A small encoder-decoder audio transcriber, trained from scratch: batches of 256, trained on short read English sentences (LibriTTS-R).
Rows from block 7 of the audio encoder, named by matrix and row number. Rows with one number belong to one channel. Each number is 128 + 32 x the weight over its row's rms, rounded and kept within 0 to 255. All counts start at 0. After the name is the row's rms in percent of the matrix's.
# convs1: first pointwise conv (encoder.blocks.7.convs.1.weight, 192x192x1), inputs 96-191
# convs3: second pointwise conv (encoder.blocks.7.convs.3.weight, 192x192x1, transposed), outputs 96-191
convs1.141 097 [148  91 129 115 176 158 134 156 124 164 142  97 117 142 187  76  88 128 159 149 172 102 114 170 147  78 160 119 111 128 143 158  65 151  98 124  82 142 236 136  79 132 142 149 180 119  91 107 142  79 116  56 106 194 141 159 117 140 160 135 106 156 158 151 189  56 130 172 171 158 166 197  92 143 108  75  95 112  87  85 147  81 140 207 120 153 158 158 151 161 143 165 133 109 124 139]
convs3.141 084 [131  99 184 111 147 133 137 123 167 102  96 110  71  76 145 144 134 173  92  82 181 190 128 112 125 109 102 102 173 191  88 120 164 161 145 112 129 134 113 126 180 111  83 144 150 110 143 135  40 141 145 150 137 157  88 104  76 100  40 103 133 148  91  95  79 114  93 181 110 103  98 111 107 163 106 102 136  99 109  74 153 133 144 145 121 135 163 146 137 185  94 189 124  69 137 135]
convs1.142 095 [130  85  56 158 148 134 111 145 152 103 136 154  93 136 157  99 145 135 140  70 102 139 171 108  92 112 136 140 110 156 150 143  83 138 102 114 147 100 146 121  81 156 190 150 150 113  93 148 142 117 109 127 160 114 141 147 126 186 124  96 158 120  88 110 128  98 116 160  80  95 197 154  92 103 100 133 154 143 157 164 193  79 154 160  86 169 119  98  61 117 186  63  90 151 118 145]
convs3.142 081 [183  97 174  90 150 136 103 157 125 108 147 122 160 113 150 184 109 171 143 116 106 115 182  97 119 125 155  58 101  75 106 197 157 103  92 114 102 130  39 214  90  59 222 143 170  99  83  63  87 129 126  68 135 131  93 104 187 149 127 125 141 197 170 147 127 118 101 150  85 129 141 136  60 175  88  86 143 149 138 151 112 129 161 116  88 169 118 160 149 171 207 101 119 130 184 101]
convs1.143 092 [166 127 137 108 118 120 119 148 134 148 144 163 160 151 114 196 121 105  94 114 137 190 111 118 143 149  83 101 111 132  73 168 125 136 169 149 180  90  97 142 160  77  60 122 135 132 128 100 143  96 100 142 115 153 194 173  68 123 164 131 146 154 154 170 104 122 154 139 132 152 184 140 148 163 116 111 120 126  94  94 151 120 175 156 115  92 159 172 125 199 137  65 137 119 121  98]
convs3.143 080 [ 84 104 174 153  99 140  81 128 100 217 138  75 153  97 103 158 111 115 113  76 149 153  96 178 104 168  64 111 165  71  86 115 145 121 120 130 103 152 121  90  95 156 207 113 138 125 119 217 128 162 122 130 145 123 120 161  89 180 133 165 118 124  65 117 158  97 153 112 183  94 148 175 176 175  90 200  97 159 156 113 157 166 137  57  84 192 124  75 118 156 150 109 155 149 154 118]
convs1.144 094 [ 75 120  80 126 112  92 114 198 117  59 126 130  96 119 127 127 170 103 119  92 129 132 112 123 162 173 111 107 120 148  90 109 197  90 149 170 156 166 142 162 136 151 110 136 107 139 134 123 114 169 116 142 182 151 138 121 115  56  72 130 191  93  66 115 170 104 161  69 170 107 109 145 163  96 152  99 121 175  93 129 183 123 165 102 186 108 111 128 103 113 139 127 116 166 160 118]
convs3.144 112 [101  82 148 149 128 171 181 107  83 109 128 112 133 123  98 125 146 117 144 112 128 105 133 120 113  78  53 150 191 159  80  93 179 131 102 178 140  46 137 121 100 166 118  78  90 155 175 168  66 124 123  97 148  91 145 139 149 109 117 132  82 155  68 182 151 147 170  98 120 106 150  95 178 167 183 113 126  84 170  82  95 145 120  87 148 137  58 112 144  94 121 143 130 137 116 120]
convs1.145 109 [128 180  86 124 145  77  96 137  93 150 118 181 124 107 129  88 112 191 137 110 126  59 100 113 167  80  95  81 134 175 110  93 131 123 154 135 136 129 132 121 155 125 157 111 128 134  55 126 125 123 124  88 141  85 130 147 191 168 164 107  93  64  68 188  96 136 109  89  98 120 186 171 153 150 164 113 131 130 179 149 184 126 138 119 102 138 165 138 169 161 138 134  94 105 145 197]
convs3.145 114 [125 125  66  55 175  94  81 113 116 165 193 112 158 140 143 168 124 171 141 158 134  99 110 115 125 127 166 111 133 127 111 111  95 119 108  93 127 136  99  96 110  90 178 127 124 110 168  92 106 153 162 130 183 110  86 107 128 106 118 162  90 148  73 189 146 169  84 109 134  47 168  63 144  59 141  92 159 120 172  94 131 101 138 140  86 134 154 106 137 126 110 114 107 143 151  65]
convs1.146 105 [167 115  78 135  80 166 199 121 112 152 176 119 142 158 100 149 172 156 194  72 149 126 126 123 142 152 158 117 122  97 132  64  88 142 143 117 117 159 159  98 142  90 124 161 119 120 193 108 120 100 138 100  99 115 162 147 178 133 108 161 127 175 119 107 165 138 140 181 142 106 129 155  78 109  89 129 124 134 143 130 103 151 140 154 143 128 161 170 148 150 155 108 116 139 111  80]
convs3.146 111 [ 72  68 112 158  78  82 171 170 154 104 151  96 127 160 140 186 138 189 115 116 133 113  76  83 106 114 105 166 162 186 142 133 106 109 142 184 120 144 118 157 135 114  70 120 134 139 202 109 105 112 115 105 165 189 148 131 132 102 143 164 115 143 135 111  70 163 110 112 179 136 109  84 108 148  96 114 143 140 138 101 100 138 126 105 146 102  93 123 144 108  61 184 129  78 129 187]
convs1.147 092 [ 39 107 127 115 114 152  88 115 146 137  84 123  49 125  69 142 119 189 109 111 128 124 138  86 138  98 144 115 199 143 155 141 108 120 107 106 127 139 133 130  99 201 137 158 133 134  68 117 130 179 143 128 175 126 111 126 144 113 112  91 132 135  40 153 165 129 166 130  87 114 120  91 132  66 156 196 156 121 156 135 132 110 100 166 162 139  48  83 138 127 106  78 107  59 143  96]
convs3.147 080 [120 158 133 131 101 123 171 128 143 101 106 169 124 126  70 133  99 139 149 116 141 134 187 125 163 113 151  83 140 126 167  74  64 165  94 137 159 113 129 119 125 115 140 124 112 123 140 148 159 141  94 148 169 158 164  90  88 123  98 139 161 137 133 153 195 106 182 152 116 124 139  97 104  79 178 156  99 131 106 107  86 177 108 145 157 136 139  81  89 111 151  66 125 126 167 141]
convs1.148 091 [122 143 120 168 163 169 146 150 149 121 166 132 145 134 121  28 123 156 106 170  98 128 146 143 148 144  86 185 152 132 142 219 109  92 189  96 111  77 139 139  82 124 122  98 145 139 168 132 169 143 133  57  96 108 109 153 109 137 153 123  94 113 113 117 201 145 134 136 140  64 167  63 171 162 147 106 164  73 124 145 152 143 141 109 118 103  62 141 106 131  98 163 152 140 178 140]
convs3.148 078 [132 128 178 123 159  68 133 190  74 105  89  80 113 141 122 184 116 125 156 128  74 189 129 126  85 105 145 136 118  99 119 106 143 113  99  91  79 153 134 134 120 136 100 153 122 131 132 157  43 127 180 158  89  76 103 140 105 114 152 155 127 160 174 182 118 141 124 174 100 116 152 183 109 155 134 139 120 123  61 139 131 120 145 189 165 152 170 158 142 115 114 146 120 149 159  94]
convs1.149 097 [104 130 144 121  71 123 105 122  90  61 120 141 135  68 148 142  60 103 116 125  81 138 141  59 138 145 159 109 142  94 150 106 148 152 135 178  89  91  83  99  84  74 159  90 115 106 121  85 146 205 132 168 106 116 109  93  84 127 131 113 176  92 135 175 140 142 170 137  97 118 101 136 159 133 125 146 112 117  79  98 108 132 103 167 155  92 135 141  99 190  90  88 160 111 130 147]
convs3.149 089 [105 127 115 171 110 130 106  89 160 176  77 129 163  89 100  69 137 144 100 137 104 125 126 174 124 168 102 127 146  76 143 112 165 144  51  61 198 161 160  84  97 105 126 132 144 121  51 143 168 191 123 121 171 141 150 114  95 162 121  99 138 145 157 170 179 140 115 141 111 165 169 165 176  60 151 134 133 157  75 159 126 146 138 151  92 146 139  98 164 169 112 136 133  96  91  89]
convs1.150 108 [172 132 146 113 124 162 181 162 141 165 148  84 100  47 122  89 138 246 127 130 187  80 147 152  96  94 128  80 166 131 146 132 125 148 153 116 104 125  86  74 120 152 103  87 109 114  47 178 104  78 129  92 118  81  98 174 161 150 118  78  96 138  95 112 110 104 112  97 108  53 183 124 121 105 130 140 110 108 177 138 144 177 154 128 155  97 106 112 147 110 132 129 131 115  79 150]
convs3.150 104 [127 126  87  77 147 209 136  63 106 126  87 165 143 124  77 118 137 112 107 143 158  74  77 144 162 126 125 127  86  89 108 176 114 119 100 123 118 118 135 120 149 188 134 145 165 163 137 154 150 159 139 129 149  80 136 192  76  65  88 148  94 136  96 111 177 157 126  99 207  72 152 153 142 106 112 127 151 123 129  81 122 145 135 113 167 165 144  85 161 136 101 116 103 106 155  75]
convs1.151 095 [143 124  85 145 161 152 162 154 142 134 150 127 187 186 223 121  69 160  99 127 200 149 145 117 118 127 104 198 128 126 105 170 131 137  93 166 151  67 168 131 108 179 101 122 108  93 121 137 140 112  89 157 153 121 187  95  93 152 144  93 159 126  98 130 170  90 143 149 131 136 105 122 102 111 133 106 168 123  98 137 153  67  55 152 147 159  55  84 163 174 137 153 114 133  91 116]
convs3.151 081 [107 111 180 161 208 120 163 121 153  99 140 169 118 174 121 120  87 153 139 138 179 115 165 112 142 149 115 152 157 164 102  92  94 139 150  71 112  97 135 145 122 110 135 108 148 154  97 154 128 106 181 143 113 102 152 118 129 113 183 220 156 124  74 134 190 147 108 128 170 152 183 100 128 101  96 117 144 149 157 121  94 136 137 180 202 148  99 126 141  92 123 102 131 100 147 145]
convs1.152 116 [141 134 122 118 116  95 121 102  99 134 131  74 120 120 121 160 170 147 209 145  98 155 119 159 159 116 147 185 145 127 158 142 131 168 171  92 150 106 117 150 130  98 125 165 130 151 174 173 131  83  98  88 144  96 116 165  90 146  74  95 140 155 109  88  85 123  94 158 245 147 140 151 166 204 147  97 198 127 105 148 152  94 176 163 166  52 172 157 134 130 131 141 117 175  64  85]
convs3.152 100 [105 172 155 113 144  89 104 108 177  91 146 142 149 101 114 137  99 118 149  50 178 125 152 138 148 143 164 118 104 160 123  99 132  87 145 126 143 130 109 112 165  98 124 133 192 101  96 164 162  78 179 144  84 140  98  44 121 165 196 100 142 165 173 116 155 153 153 161 148 102 118 109 101 142 102 123 139 111 143 152 101 131 120 112 142  64 102 121  88 113 168  83  97 128 141 184]
convs1.153 110 [132  94 119 149 129 115 151 140 134 135 159 117  46 136 120 134 124 218 197  95  54 160 163 143 116 118  76  75 102 162  72 125 125 135 101  91 120 192 142 130 125 199 133 175 128 143  84 138 138  87 104 127 173  49 112 157 146 148 107 122  96 135 119 139 127 126 113 139 201  86 109 154 116 216 134  91 126 158  90 115 160  97 197 169 154  99 147 173 146  94 170 102  44 128 117 127]
convs3.153 101 [119 130 102  86 125 133 142 104 101 152 130  96  73 176  81 122 129  69 104 131 111 168  93 126  89 170 165 153 169  61 129 108 143 109 116 110  89 149 155 169 103 128 128 117  87 167 189  97  83 180 106  58 113 156 172 127 165 128 126 130 152 172 145 110 100 108 127 147 163 161 134 102 152 176 215 100 102  97 141 121 110  85 172 150 131 131 139 124 157 164 183 166  76 140 152 110]
convs1.154 097 [ 81 115 123 138 138  47 111 132 171 116  77 107 131  89 222 142  68 123 112 158 156  17 151 102 166  97 143 124 177 115 169 195 104 117 135 146 147 118 104 123 117 105 129 104 117 123 157 148 134 156 137 120 141 163 161 146 131 185 184  54 142  84  84 139 118 151 114 133  78  93 150 115 142  66 193 127 142 123 118 148 157 136 123 191  74 152 136 116 100 115 147 114 131  99 115 129]
convs3.154 083 [169 151 113 142 111 132 109 133 135 188 154 143 137 120 106 121 189 155 111 166 214  95  47 114  99 106 120  91 125 130 151  86 149 143 115 111 116 100 146  76 130 155 118 141 124 145 140  77 144 159 117 126 151 135  83 107  63 156 101  98 164 101  82 176 145 119 126 159 139 101  91 110 155  97 101 114  35 149 131 140  83  95 153 163 155 114 184 135 141 130 137 116 140 144 153 135]
convs1.155 116 [210  82 154 158 132 126  76 129  83 175  99  75 163 139 122 120  72 117 111  87 131 141 115 145 135  93 136 141 135 148 109 159 110 130 149   0 131 112 114 154 160 147 191 120 127 137 122 153 112  71 152  98 117  69 115 219   6 152 118 139 132 112 177 149  70  91 126 189 161 148 163 118 129 113  84 116  84 135  78 103 115 135 154 146 144 125 120 168 122 145 134 112 102 116 126 145]
convs3.155 108 [ 76 142 199 136 116 155  84 129 113 116 122 144 136 108 103 100  83 107 158 166  97  79 157 123 117 147 104 122 153  75 125 179 183 112 109 148 101  91 109 132 124 193 151 133 106 116 120 179 169 137 100 108 132 124 157 143 158  88 124 135 114 152 129 138 142 175 187  93 139 129 152 201 136 143 123 137 120 103 134 120 156 148  95 131 153 125  86  31  90 115 149  86 153 125 156 133]
convs1.156 112 [ 62 121  99 109 134 147 183  86 169 100  97 153  73 147 142 150 179 119  82 128 192  98 148  82 147 124 159 137 109 131  91 134 133 148 169 146 121 131 106 107 145  92 117 109 124 158 175 108 134 190 175 165 102 121 121 119 206  49 163 168  91 123  97 145 147  67 163 106 106 143 126 121  84 104  95  93 137 176 157 144 135 133 141  98 108 184 158 105 147 146 133 133 143  86 172  44]
convs3.156 107 [166 128  60 175 132 111 121 141 124 163 156 119 122 144 106  98 167 189  77 133 103 162  71 106  84  82 100 118 152 147  94 135 147 129 105 137 170  80 108  91 148  90  85 138 103 164 164 112  68 131 157  97 159 109  85  82 142  89 114 130 132 185  76  79  86 133  61 147  91 153 107 134 105 139  97  86  75 104 105 120 113 124 194 154 123 116 156 128 147 149 112 170 142 132 125  99]
convs1.157 100 [ 44 172  89 112 136 117 100 101 145 118 100 130  89 169 200 188 103  81  66 165  68 106 117 101 147 117 123 102 154 170 175 121 106 104 122 138  99 105 131 101 151 107 170 130 115 138 119  75 157 173  97 103 112  90  99 109 121 135 133  68  90 123  83 156 187  97 123 205 103  76 153 148 129 135 133 167 112 111 150 119 150 183 162 165 109 177 146 101  86 100 144  78  96 137 133 121]
convs3.157 088 [123 160 110 220  82 211 119 144 124 141  87 123 165 157 101 100 156  89 167  97 197 160 177 102 136 120 128 167 158 149 141  96  95 116 159 145 136  90 174  67 109 152  81 137 170 111  73 178  83 112 118 109 132 129 139 139  93 128 101 150  90  86 162 116 123 141 183  32 147 134 145 160  72 140 112 115 105 104  81 140 137 134 119 141 137 119 114 101 140  81 116 173 171 147 121  95]
convs1.158 090 [197 171 172 170  90 116 154  86  71 168 152 108 191 121  81 159 141 102  82 129  79 153 145 155 183 169 123 151  61 160  94 142 102  87 112  88 143 116  84  84  98  90  96  97 116 104  69 123 161 162 118 160 129 111 176 112 101 126 114 105 138  71 176 144 148 181 109 146 166 153  97 153 171 156 162  96 189 161  97 102  89 192 148 143  75 155  91 114 168 108 186 153 124 131  83 129]
convs3.158 099 [168 109  92 145  90 134 170 119 174  91 189 120 151 171  62 149 152 171 156 145 111 135 124 140 152 149 137 160 121 159 102 170 148 169 111 217 176 141 162 154 154 170 109 111 109 175 209 164 119 177 116 104 183 156 122 123 178 127  94 149 105 149 124 142 134 163 109 120 147  72 163  94 146 174 136  93 148 137 129 107  82 120 104 120 177 123 179 116 188 107  80 200  96 166 156 130]
convs1.159 108 [111 132 119 116 143 143 122 148 143 166 127 130 109 136 121 174 154 168 111 134  80 172 140 156 206 114 160  95 124 152  81 194 118 136 116  82 115 151 154 108 119  82  62 182 155 110  93 161 139  73 102 174 139 151 146 182 133 112 172 165 139 107 154 158  99 128 122 177 155  81  87 166 111 174 153 134 142 165 128 145 160 114 134  86 121  71  91 109 126 151 106 124 145 185 107 148]
convs3.159 103 [101 108 117 144  88 102  93 143 161  52 139 117 188 134  94 117 108 105 146 114  63  45  90  84 172 102 101 138 141 224 112 135 130 128 118 194 151 104 169 106 155 138 140 109 162 116 133 106 186  94 175 141 117 121 122 106 139 144 111 193 129 142 111 149 112  84 107 108 173  64 153  50 149 173 116 160 161 121 116 116  75  98 101  99 196  83 170  87 128 142 107 158 135 158  91 112]
convs1.160 087 [187 114 132 116 136 109 152  96 122 114 160 158 131 119 147 133  99  66 159 119 102 240 134 136 144 116 191 113 153 125 125 136 134 150 144 123 132 145 140 124 117 162  95 151 135  91 141 159 142  75 118 121 129 117 107 220  72 118 122 165 157 149 130 112 103 133 122  91 141  86 178 190 115 207 146 150 134 159  70 117 177 120 162 100 163  53 131 168 160 172 153 110 124 119 131  90]
convs3.160 079 [135 114  95 179  92  99 116 117 122  88 131 114 151 111 130 194  74 108 114 126 114 151 170 101 110 150 184 196 141 108 155 103 131 178 153 167  77 106 157  97 122 145 162 104 156 176 175 167 167 127 141 132 155 127 144 112 116  87 137 128  98 121 154 185 126 189 104  77 181 149  91  87  98 172 134 111 165  82 119  99 131 123 122 147 130 105  99 108 161  56  59 191  96 147 139 126]
convs1.161 098 [ 67 106 101 133  60 109 115 120 140  46 153  81 123  62  59 167 137 174 119 137  81 159 127  91 167 120 141 166 145 134 100 110 105 144  79 152 122 123  65 159 182  66 120 124 126 118 132 118 141 160  95 130  75  88  75 135 101 147 117  88 143  54 103 130 109 121 151 112  82  79 112 159 155 141 120 126 155 129 134 179 178 137  83 161 163 127  59  83  43  88 127 127 134  87 166 113]
convs3.161 094 [129 101 111  96  48 128 171  86 133  75  99 113  99  90 194 189 119 160 149 121 110  98 141  69 130 153 129 132 146 142 141 158  90 116 146 178 134 107 166 158 113 168 146  95 144 143 194  97 136 149 126 198 126 115  79  88 137 127 180 124 161 130  98 143 155 133  93 147 133 114  99  51 183 179 127  58 161 173 120 111 154  72  94 109 147 111 149 159 119 164  99 124 131 102  92 178]
convs1.162 104 [106  99 146 153 134  52 107 129 110 141 160 160 119 107 146  92 115  81  92 129  55 127 102 139 166 130 142 168 174 186 100 142 145 158 171 171 101  86  66 134  99 149 120 138 132 146 128 122 142 158 116 158 133 162  74 135 113 144 154  55 187 108 110  98  17 156 140 117 128 104  97 144 118 103 150 157  87 156 152 104  90 145 128 187  87 140 118 109  91 169 117 120 165 105 104 139]
convs3.162 083 [116 169 112 142 120 158 151  99 154 161 145 123 118 167 120 150 116 173 117 193  94 153  88 145 144 133 183 122 143 171 143 146 104 165 147 193 117  97 218  89  76 139 123 104  81 183 136 139 140 156 145 166 111 174 140  69 109 149 109 161 132 141 141 142 173 129 122 120 147 190 154 113 180 154 176  81 131 143 103 137 117 218 213 164 153  85  86 137 169 118 110 120 160 153  82 174]
convs1.163 105 [120 132 143 128  87 154 105 135 182 105 115 113 115 150 114 104 160 169  88 112 113 159 159 137 103 118 179  92 111 121 155  67 123 127 171 201  78 104  96 124 114 133  52 138 105 145 114 115  93 208  98 102 124 162 172  71 141 145 150 134  76  74 144 134 129 131 165  73  83 132 104 128 173 131 167 161  88 126 140 159 159 132 107 113 158 172 102 131 132 197 127 106 146 115 102 105]
convs3.163 100 [139 181 153 142 125 125  69 141 117 130 140 106 133 143  99 140 127 145 133 125 136 150  79  64 156 145 161 124 154  36 124 169  94  88 145 138 131 196 140  86 101 112 156 127  93 102 118 142 103 118 105 155 159 117  74 110  26 126 106 110 176 112  88 130 103 120  95 158 156  77 184 159 138 104  93 171  57 105  93 115 145 138 147 129 140 107 112 129 162 122 140 105  57 107  67 115]
convs1.164 101 [174 146 102 143 187 191 112 139 172 168 129 131  77 104 121 166 136 140 119  95 136  79 149 144 135 154  29 140 133 116 196 143 116 158 159 140 135 146 118 122 179 134 139 166 150 107 106 128  99 106 119 110 145 129 106 147 163 160 146  64 145 103 134 181 151 138 138  89 145  89 154 113 140 124 103  85  83 116 185 162 166 106 180 121  97 101 128 144 130 171 135 112 138  95 130 133]
convs3.164 123 [165 179 163 112 171 113 151 150 156 109  84 196 101 116 163 100  97 115 129 102 125 154 140 206 154 168 122 117 101 149 144  86 109 164 126 132  73 105 110 183 149  89 148 137 149  98 135 126 142 123 144 129  65 156 147 106 133 139 154 135 184 123 172  87  93  90 134 146 105 177 172 163 114 188 167 165 124 154 144 175 160  88 107 163  52  76 128 138 110 120 193 135 131 148 175 161]
convs1.165 083 [ 49  75 155 141 104 105 174 125 126  86 126 128 129 104 103 128 117 172 146 149 166 154 140  85  61 143 130 100 125  80 133 130 106 126 153 220 134 166 105  97 170 150 165 135 149 139 129 143 124 161 122 202  84 138  74 125 133 114 112 133  73 155 166  83  61 141 148  68 122 130 155 115 128  92 160  86 142 112 135 153 117 106 119  68 164 112 165 100 123 160 152 144  94 145 130 158]
convs3.165 076 [168  92 120 134 132 141 143 117 132 152 211 104 126 123 128 153 150 131 155 154  89 148 138 136 108 122 127 107 127 117 111 130 136 128 169 235 139 155 212 171 131 157 132  51 164 146 154 171 153 137 126 100 152 141 169 132 171 117 209 105 161 164 157 185 144 133 114 121 193  72 156  54 110 177 169 131  98  97 135 102  90 123 150  89 119 169 106 149 163  85 121 143 124 152 195 103]
convs1.166 123 [ 68 180  66 158 140  69 164 134 137 122 130 113 145 144  67  96 168 142 150 116 130 163 142 160  81 104 113 105 160 110 113 132 124  77 141  72 135 156 154 121 157 120 160 115 121 102 151 104 129 118 100  42 103 143 110 110  83 168 102  99 143 114  90 156 138 110 110 154 123 127 138 128  78 135 132 129  81 161 122 111 190 102 160 136 105 130 180 143 128 111 120  86 121 101 136 169]
convs3.166 123 [126 158 115 129  42 114  89 185 180 124  83 111  98  78 121 110 130 150 125 100 150 149 183  90 132  90 129  71  71 129 114 160 129 130 133 157  68 135 130 107 124 129 120 162 149 109 104 102 145  95 119 129 100 154 126 147 118 138  93 111 102 117  94 125 152 138 143 149 126 111  69 126 112 138  90 121 135 152  92 182  90 155 123 181 139 123 152 170 103 152  83  98 164 160  72 145]
convs1.167 105 [ 40 149 145  98 111 154 103 125 153  89 136 106 146 142 113 156 164  98  63 103  96 149 166  73 117 112 184 135 120 103 129  72 125 164 138 154  99  96  89 155 127 124 131  90 133 152 140 173 100 179 107 121 111 121 117  89 157 171 118 162 166  84  82 120 143 135 182 136 147 128 101 159 173 144 150 137  61  80 158 119 172  73 166 145 123 165 110 102 175 146 125 108 156 121 187 157]
convs3.167 101 [135 121 121 152  74 110 178 120 128 121  61 130  85 102 142 133 167 226  65  59 113 129 130 154 170 114 107 147  65 151 140 106 113  97 134 108  75  92 124 154 177  79 143 141 114 178 110  86 172 134 136 127  95 168  64 121 148  63 107 123 113 155 147 169 123 175  89  96 105 139  73 116 144 126 147 139 104 107 104 152  98  64 141 132 118 134 114 141 155 119  91 160 160  79 101 120]
convs1.168 100 [106 129 135 127 196  87 168 110 164 153  73 139  59 107 151  69 159 163 170 118 142 121 133 106 145 168 140  81 112 124 166 201 117 119 208 178 118 110 135 106 103 130 145  83 123 119 113 173 183 153  81  80 124  75 204 124 158  91 118  54 113 169 143 105 116 134 132 144 102  93  52 173 100  72 199 164 127 108 141 141 150 182 160 146 162 138 143 137 117 142 160 138 139 127 110  81]
convs3.168 092 [133 149 127 103 115 192 114 116 118 111 112 148 118 129 108 168 152  41 101 163 178  69 166 109 148 145 145 172 124 151  91 125  90 140 163 110 124 140 148  60  56 144 108 117 141 155  75 143 159 137 144 111 102 113  77  92  82 168 117 214 106 110 155 128  98 117  92  72 184 138 104 137 134  98  96 151 157 103 211 137 114  79  96 118 124 125 134 171 121  74 155  74  96 172 135 126]
convs1.169 098 [129 182 124 149 128 162 165 162  72 125 109 172 120 157 176  93  94  94 128 164 154 164 166 151 129  74 192 138 158 106 152  89 156 128 180 143  68  99  94 155 167  99 117 163 112 126 155 124 125 196 151  79 190 139  75 127 119 118 129 150 102 138 129 126 129 148 149 121 101 145 123 130 125 152  71 120  98 156 109  90 164 157 156 108  77 135 108 105 126 122 150 132 103  58  96  60]
convs3.169 086 [105  86  73 152 102 109  87 159 114 173 176 154 108 159 138 169 112 164 103 147 130 123 134  74 124 164 129 162 111 170 134 119 131 114  97 125 147  86 102  62 168 101  89 129 140  99  63  77 155 134 129 149 108 134 102  89 161 135 135 138 143 101 194 141 130 105 145 116 136 128 176 124  79 107  95 136  95  89 162 109 138 118 157 142  80 137 124 114 142 158  97 135 185  54 156  97]
convs1.170 093 [133 127 158 158  73  92 172  88  77 168 126 141 198 131 107 165 160  61 182  69  62 151 115 102  96 141 111 125 121  94  72 111 100 137  89 161 109 202 144 110 130 108 100 151 109 150 122 213 135  95 139 111 134 116 121 117 138 138 173 104 133 163 161  89 117 178 128 140 116 159  89 155 134 147 160 136 148  94 147 136 101 152 113 149  62 126 139  93 146 131 120 219 132 134 126 121]
convs3.170 106 [143 118 106 178  78 137 172 118 129  86 161  90 162 139  81 139 129 142  99 146  80 122 153 112 162  82  96 149 142 152 149 182 130 159 148 159 158 146 198 153 160 139 112  96 141 166 201 133 116 186 108  98 199 117 151 139 170  78 105 162 120 119  68 172 132 171 128 124 170 103 154 139 143 150 139 110 139  96  86 104 137 159 128 172 153 175 122  88 145  68  68 188 117 171  97 118]
convs1.171 102 [104 153 115 135 136 182 123  66 177  76 130 152 119 143 128 124 138 140  96 112 198  70  79 152 148  95 131 108 170 128 140 117 131 120 115 177 116  99  97  70 138 132 144  96 112 139 169 112 144 196 123  85 162 100 129  52 135 172 203 117 104  98  74 164 151 137  86  99  50  93 138 106 169   0  73 130  71 121 128 130 144 119 122 133 136 130 162 150 152 108 111 155 157 130 137 130]
convs3.171 090 [149 124  95 121 131  78 121 146  86 160 119  98  75 158 126 118 117 182 168 123  55 156 128 137 105 145  92 129 127 146 142 118  98 106 133 139 119 125  16 188 151 138 129 136  97 132 151 127  41  98 142 100  85 133 137  84 228 146 141  70 121 175 147 138 106 164 151 160 144 136 106 103  42 151  55 121 120  77 160  85 129 126 116 100 117 126 119 177 171 182  68 100 115  83 120 124]
convs1.172 112 [110 143 107 144 131 160  74 122 117 129  91  91 139 115 113 162 118 148  69 124 136 100  85 128  88 160 139  89 159 119 134 105  93 138 153 156 120 114 140 151 153  93 166 157 118 122 108 105 101 165 110  82  79 112 132  91 151 181 155 117 122 149 103 168  82 100 137  94 118 111  79 152 121 140 159 161 109  85 102 124 160 156 128  96 104 122  84  94 130 154 129  46  42 168 203 165]
convs3.172 093 [140 126 117 115 186 153 111 154 143 100 163 160 104 148  78 150 134 149 132 158  87  81 113 202 122  78 124  92 109 109 157 110 169  79  81  95 104 119 126  90 173 158 217 137 163 195  84 151 148 120 148 105 121 139 105 153 189 135 131 119 133 116 134 145 140 131 116 161  86 109 145 152  93  85 183  79 126 170 134 110 148 115 141  94 155 118 131 119 110 170 142 115 155  68 151 137]
convs1.173 117 [185 100 147 154 137 138  92 137 147 178 169 125 122 121 111 119  80  73 140 181 110 120 115 148 151  95 148 109 169 130 157 186  51  95 118  64 117 167 171 158 186 139 123 135 110 159 118 141 140  58 132 148  49 163 125 190  68 136 130  98  73 110 127 124 157  94 124 185 166 176  91 188 132 142 153 174 145 106 159 127 116 131  63  99 107  57 168 128 123  91 155 126  98 146  99 133]
convs3.173 121 [159 120 104 112 135  98 101 143 113 129 142 142 132 113 119  98 138 168 119  90 139 185  97 128 104 103 135 120 146 144 192  65 125 156 136  91 172  74 124 152 153  95 173 156 134 116 156  89  85 140 174 153 131 125  87  86 113 146  85  87 123  89  81 131  74 131 114 165  80 170 109 143  74 150 106 164 121 122  90  85  88 116 170 129  54 156 184 165 157 169 112 135 138 140 136 138]
convs1.174 116 [100  97 105 171 186  29 147 185 105 157 140 148  74 127 174 151 193 122 165 104  57 163 189 199 160 116 102 150 115 167  90 157 107 163  87  86 126 131 147  85 174 160 131 206 139 141  69 111 138  85 125 117 141 109 147 158 148 144 161 158 116 181 115 148  98 116  74  78 200 108 165 173 109 201 131 142 130 153 139 103 162 135 150 128 163 106 143 150 103 153 130  74  96 130  97 137]
convs3.174 129 [124 118  73 146 127 114  98  92 184  75 173 120 198 145 127 118  79 116 130  83 102 103 126 127 116  83 108 117 147 168 124 122 127 123 129 221 180 119 133  75 132 106 106  91 159 213 157  77 157 104  63 132 120 100 138  88  93 168 141 175 137 175 156 130 121 123 110 134 162  45 169  62 158  57 117 115 121 149 107 107  81 148  97  92 151 121 132  98 124  92 130 158 106 132  90 145]
convs1.175 070 [ 69 140  97 134 129  77 104 150 114  94 129 162 136 167 153 156 186  84 158  95 142 173  61  71 170 120 104 231  98  98 146  80 117 127 121 129 151 119 165 152 137 120  93 161 123  76 168 151  88 111  91 141 131 159 109 129 113 138 127 114 130 120 136 141  71 151 133 109 140 163 125 193 114 180 147 140 132 176 101 153 110 140 126 105 113 163 127 100 129 126 188 110 152 169  89 133]
convs3.175 057 [145  43  30 130 127 151 106  77 117 114 104 190 132  88 107  77 139 131 146 130 118 166 106 133 165  92 152 137 139 157 180  79 103  73 183 162  69 128 106 112 173 113 145  86 127 191 121 187 105  70 126 157 166 121  85  94 145 160 140 147 143 156 143 102 137 139 155 120  86 131 125 165 124 137  81  89 221 155 118 141 163 139  46 134 110 115 151 112 111 127  95 109  72 125  79 114]
convs1.176 091 [ 87 121  74 104 109 163 105 112 120 155 116 195  89 192 100  64 101 157 122 172  69 111 195 153  97  84 114 150 137  81 169 209 142 180 100 173 199 153  97 177 155 125 123 165 119 127 149 149 119 108  98 141 161 109  99 140 123  90 149 132 159  90  91 141 175  87 137 162 111 179 108 103 159  90 104 134 102 105  90  73 148 140  78  87 124  70 124  91 121 137 101 101 130 129 153 114]
convs3.176 084 [172 190 163 120  95 118 146 190 101 129 120 154 111 120 106 112 127 153 129  93 161  79  95 161 165 151 137 138 100 141 133  75 109 139 143 133 142 119 120  99 124  69 126 128 151 136 197  91 155 107 106 116 163 166 140 119  86 255 133  95 178  85 145 117 107 108 110 137 100 183 149 130 168 140 152 136 149 133  91 166 110 175 153 151 230 136 111 143 114 147 135 125 118 108 141 165]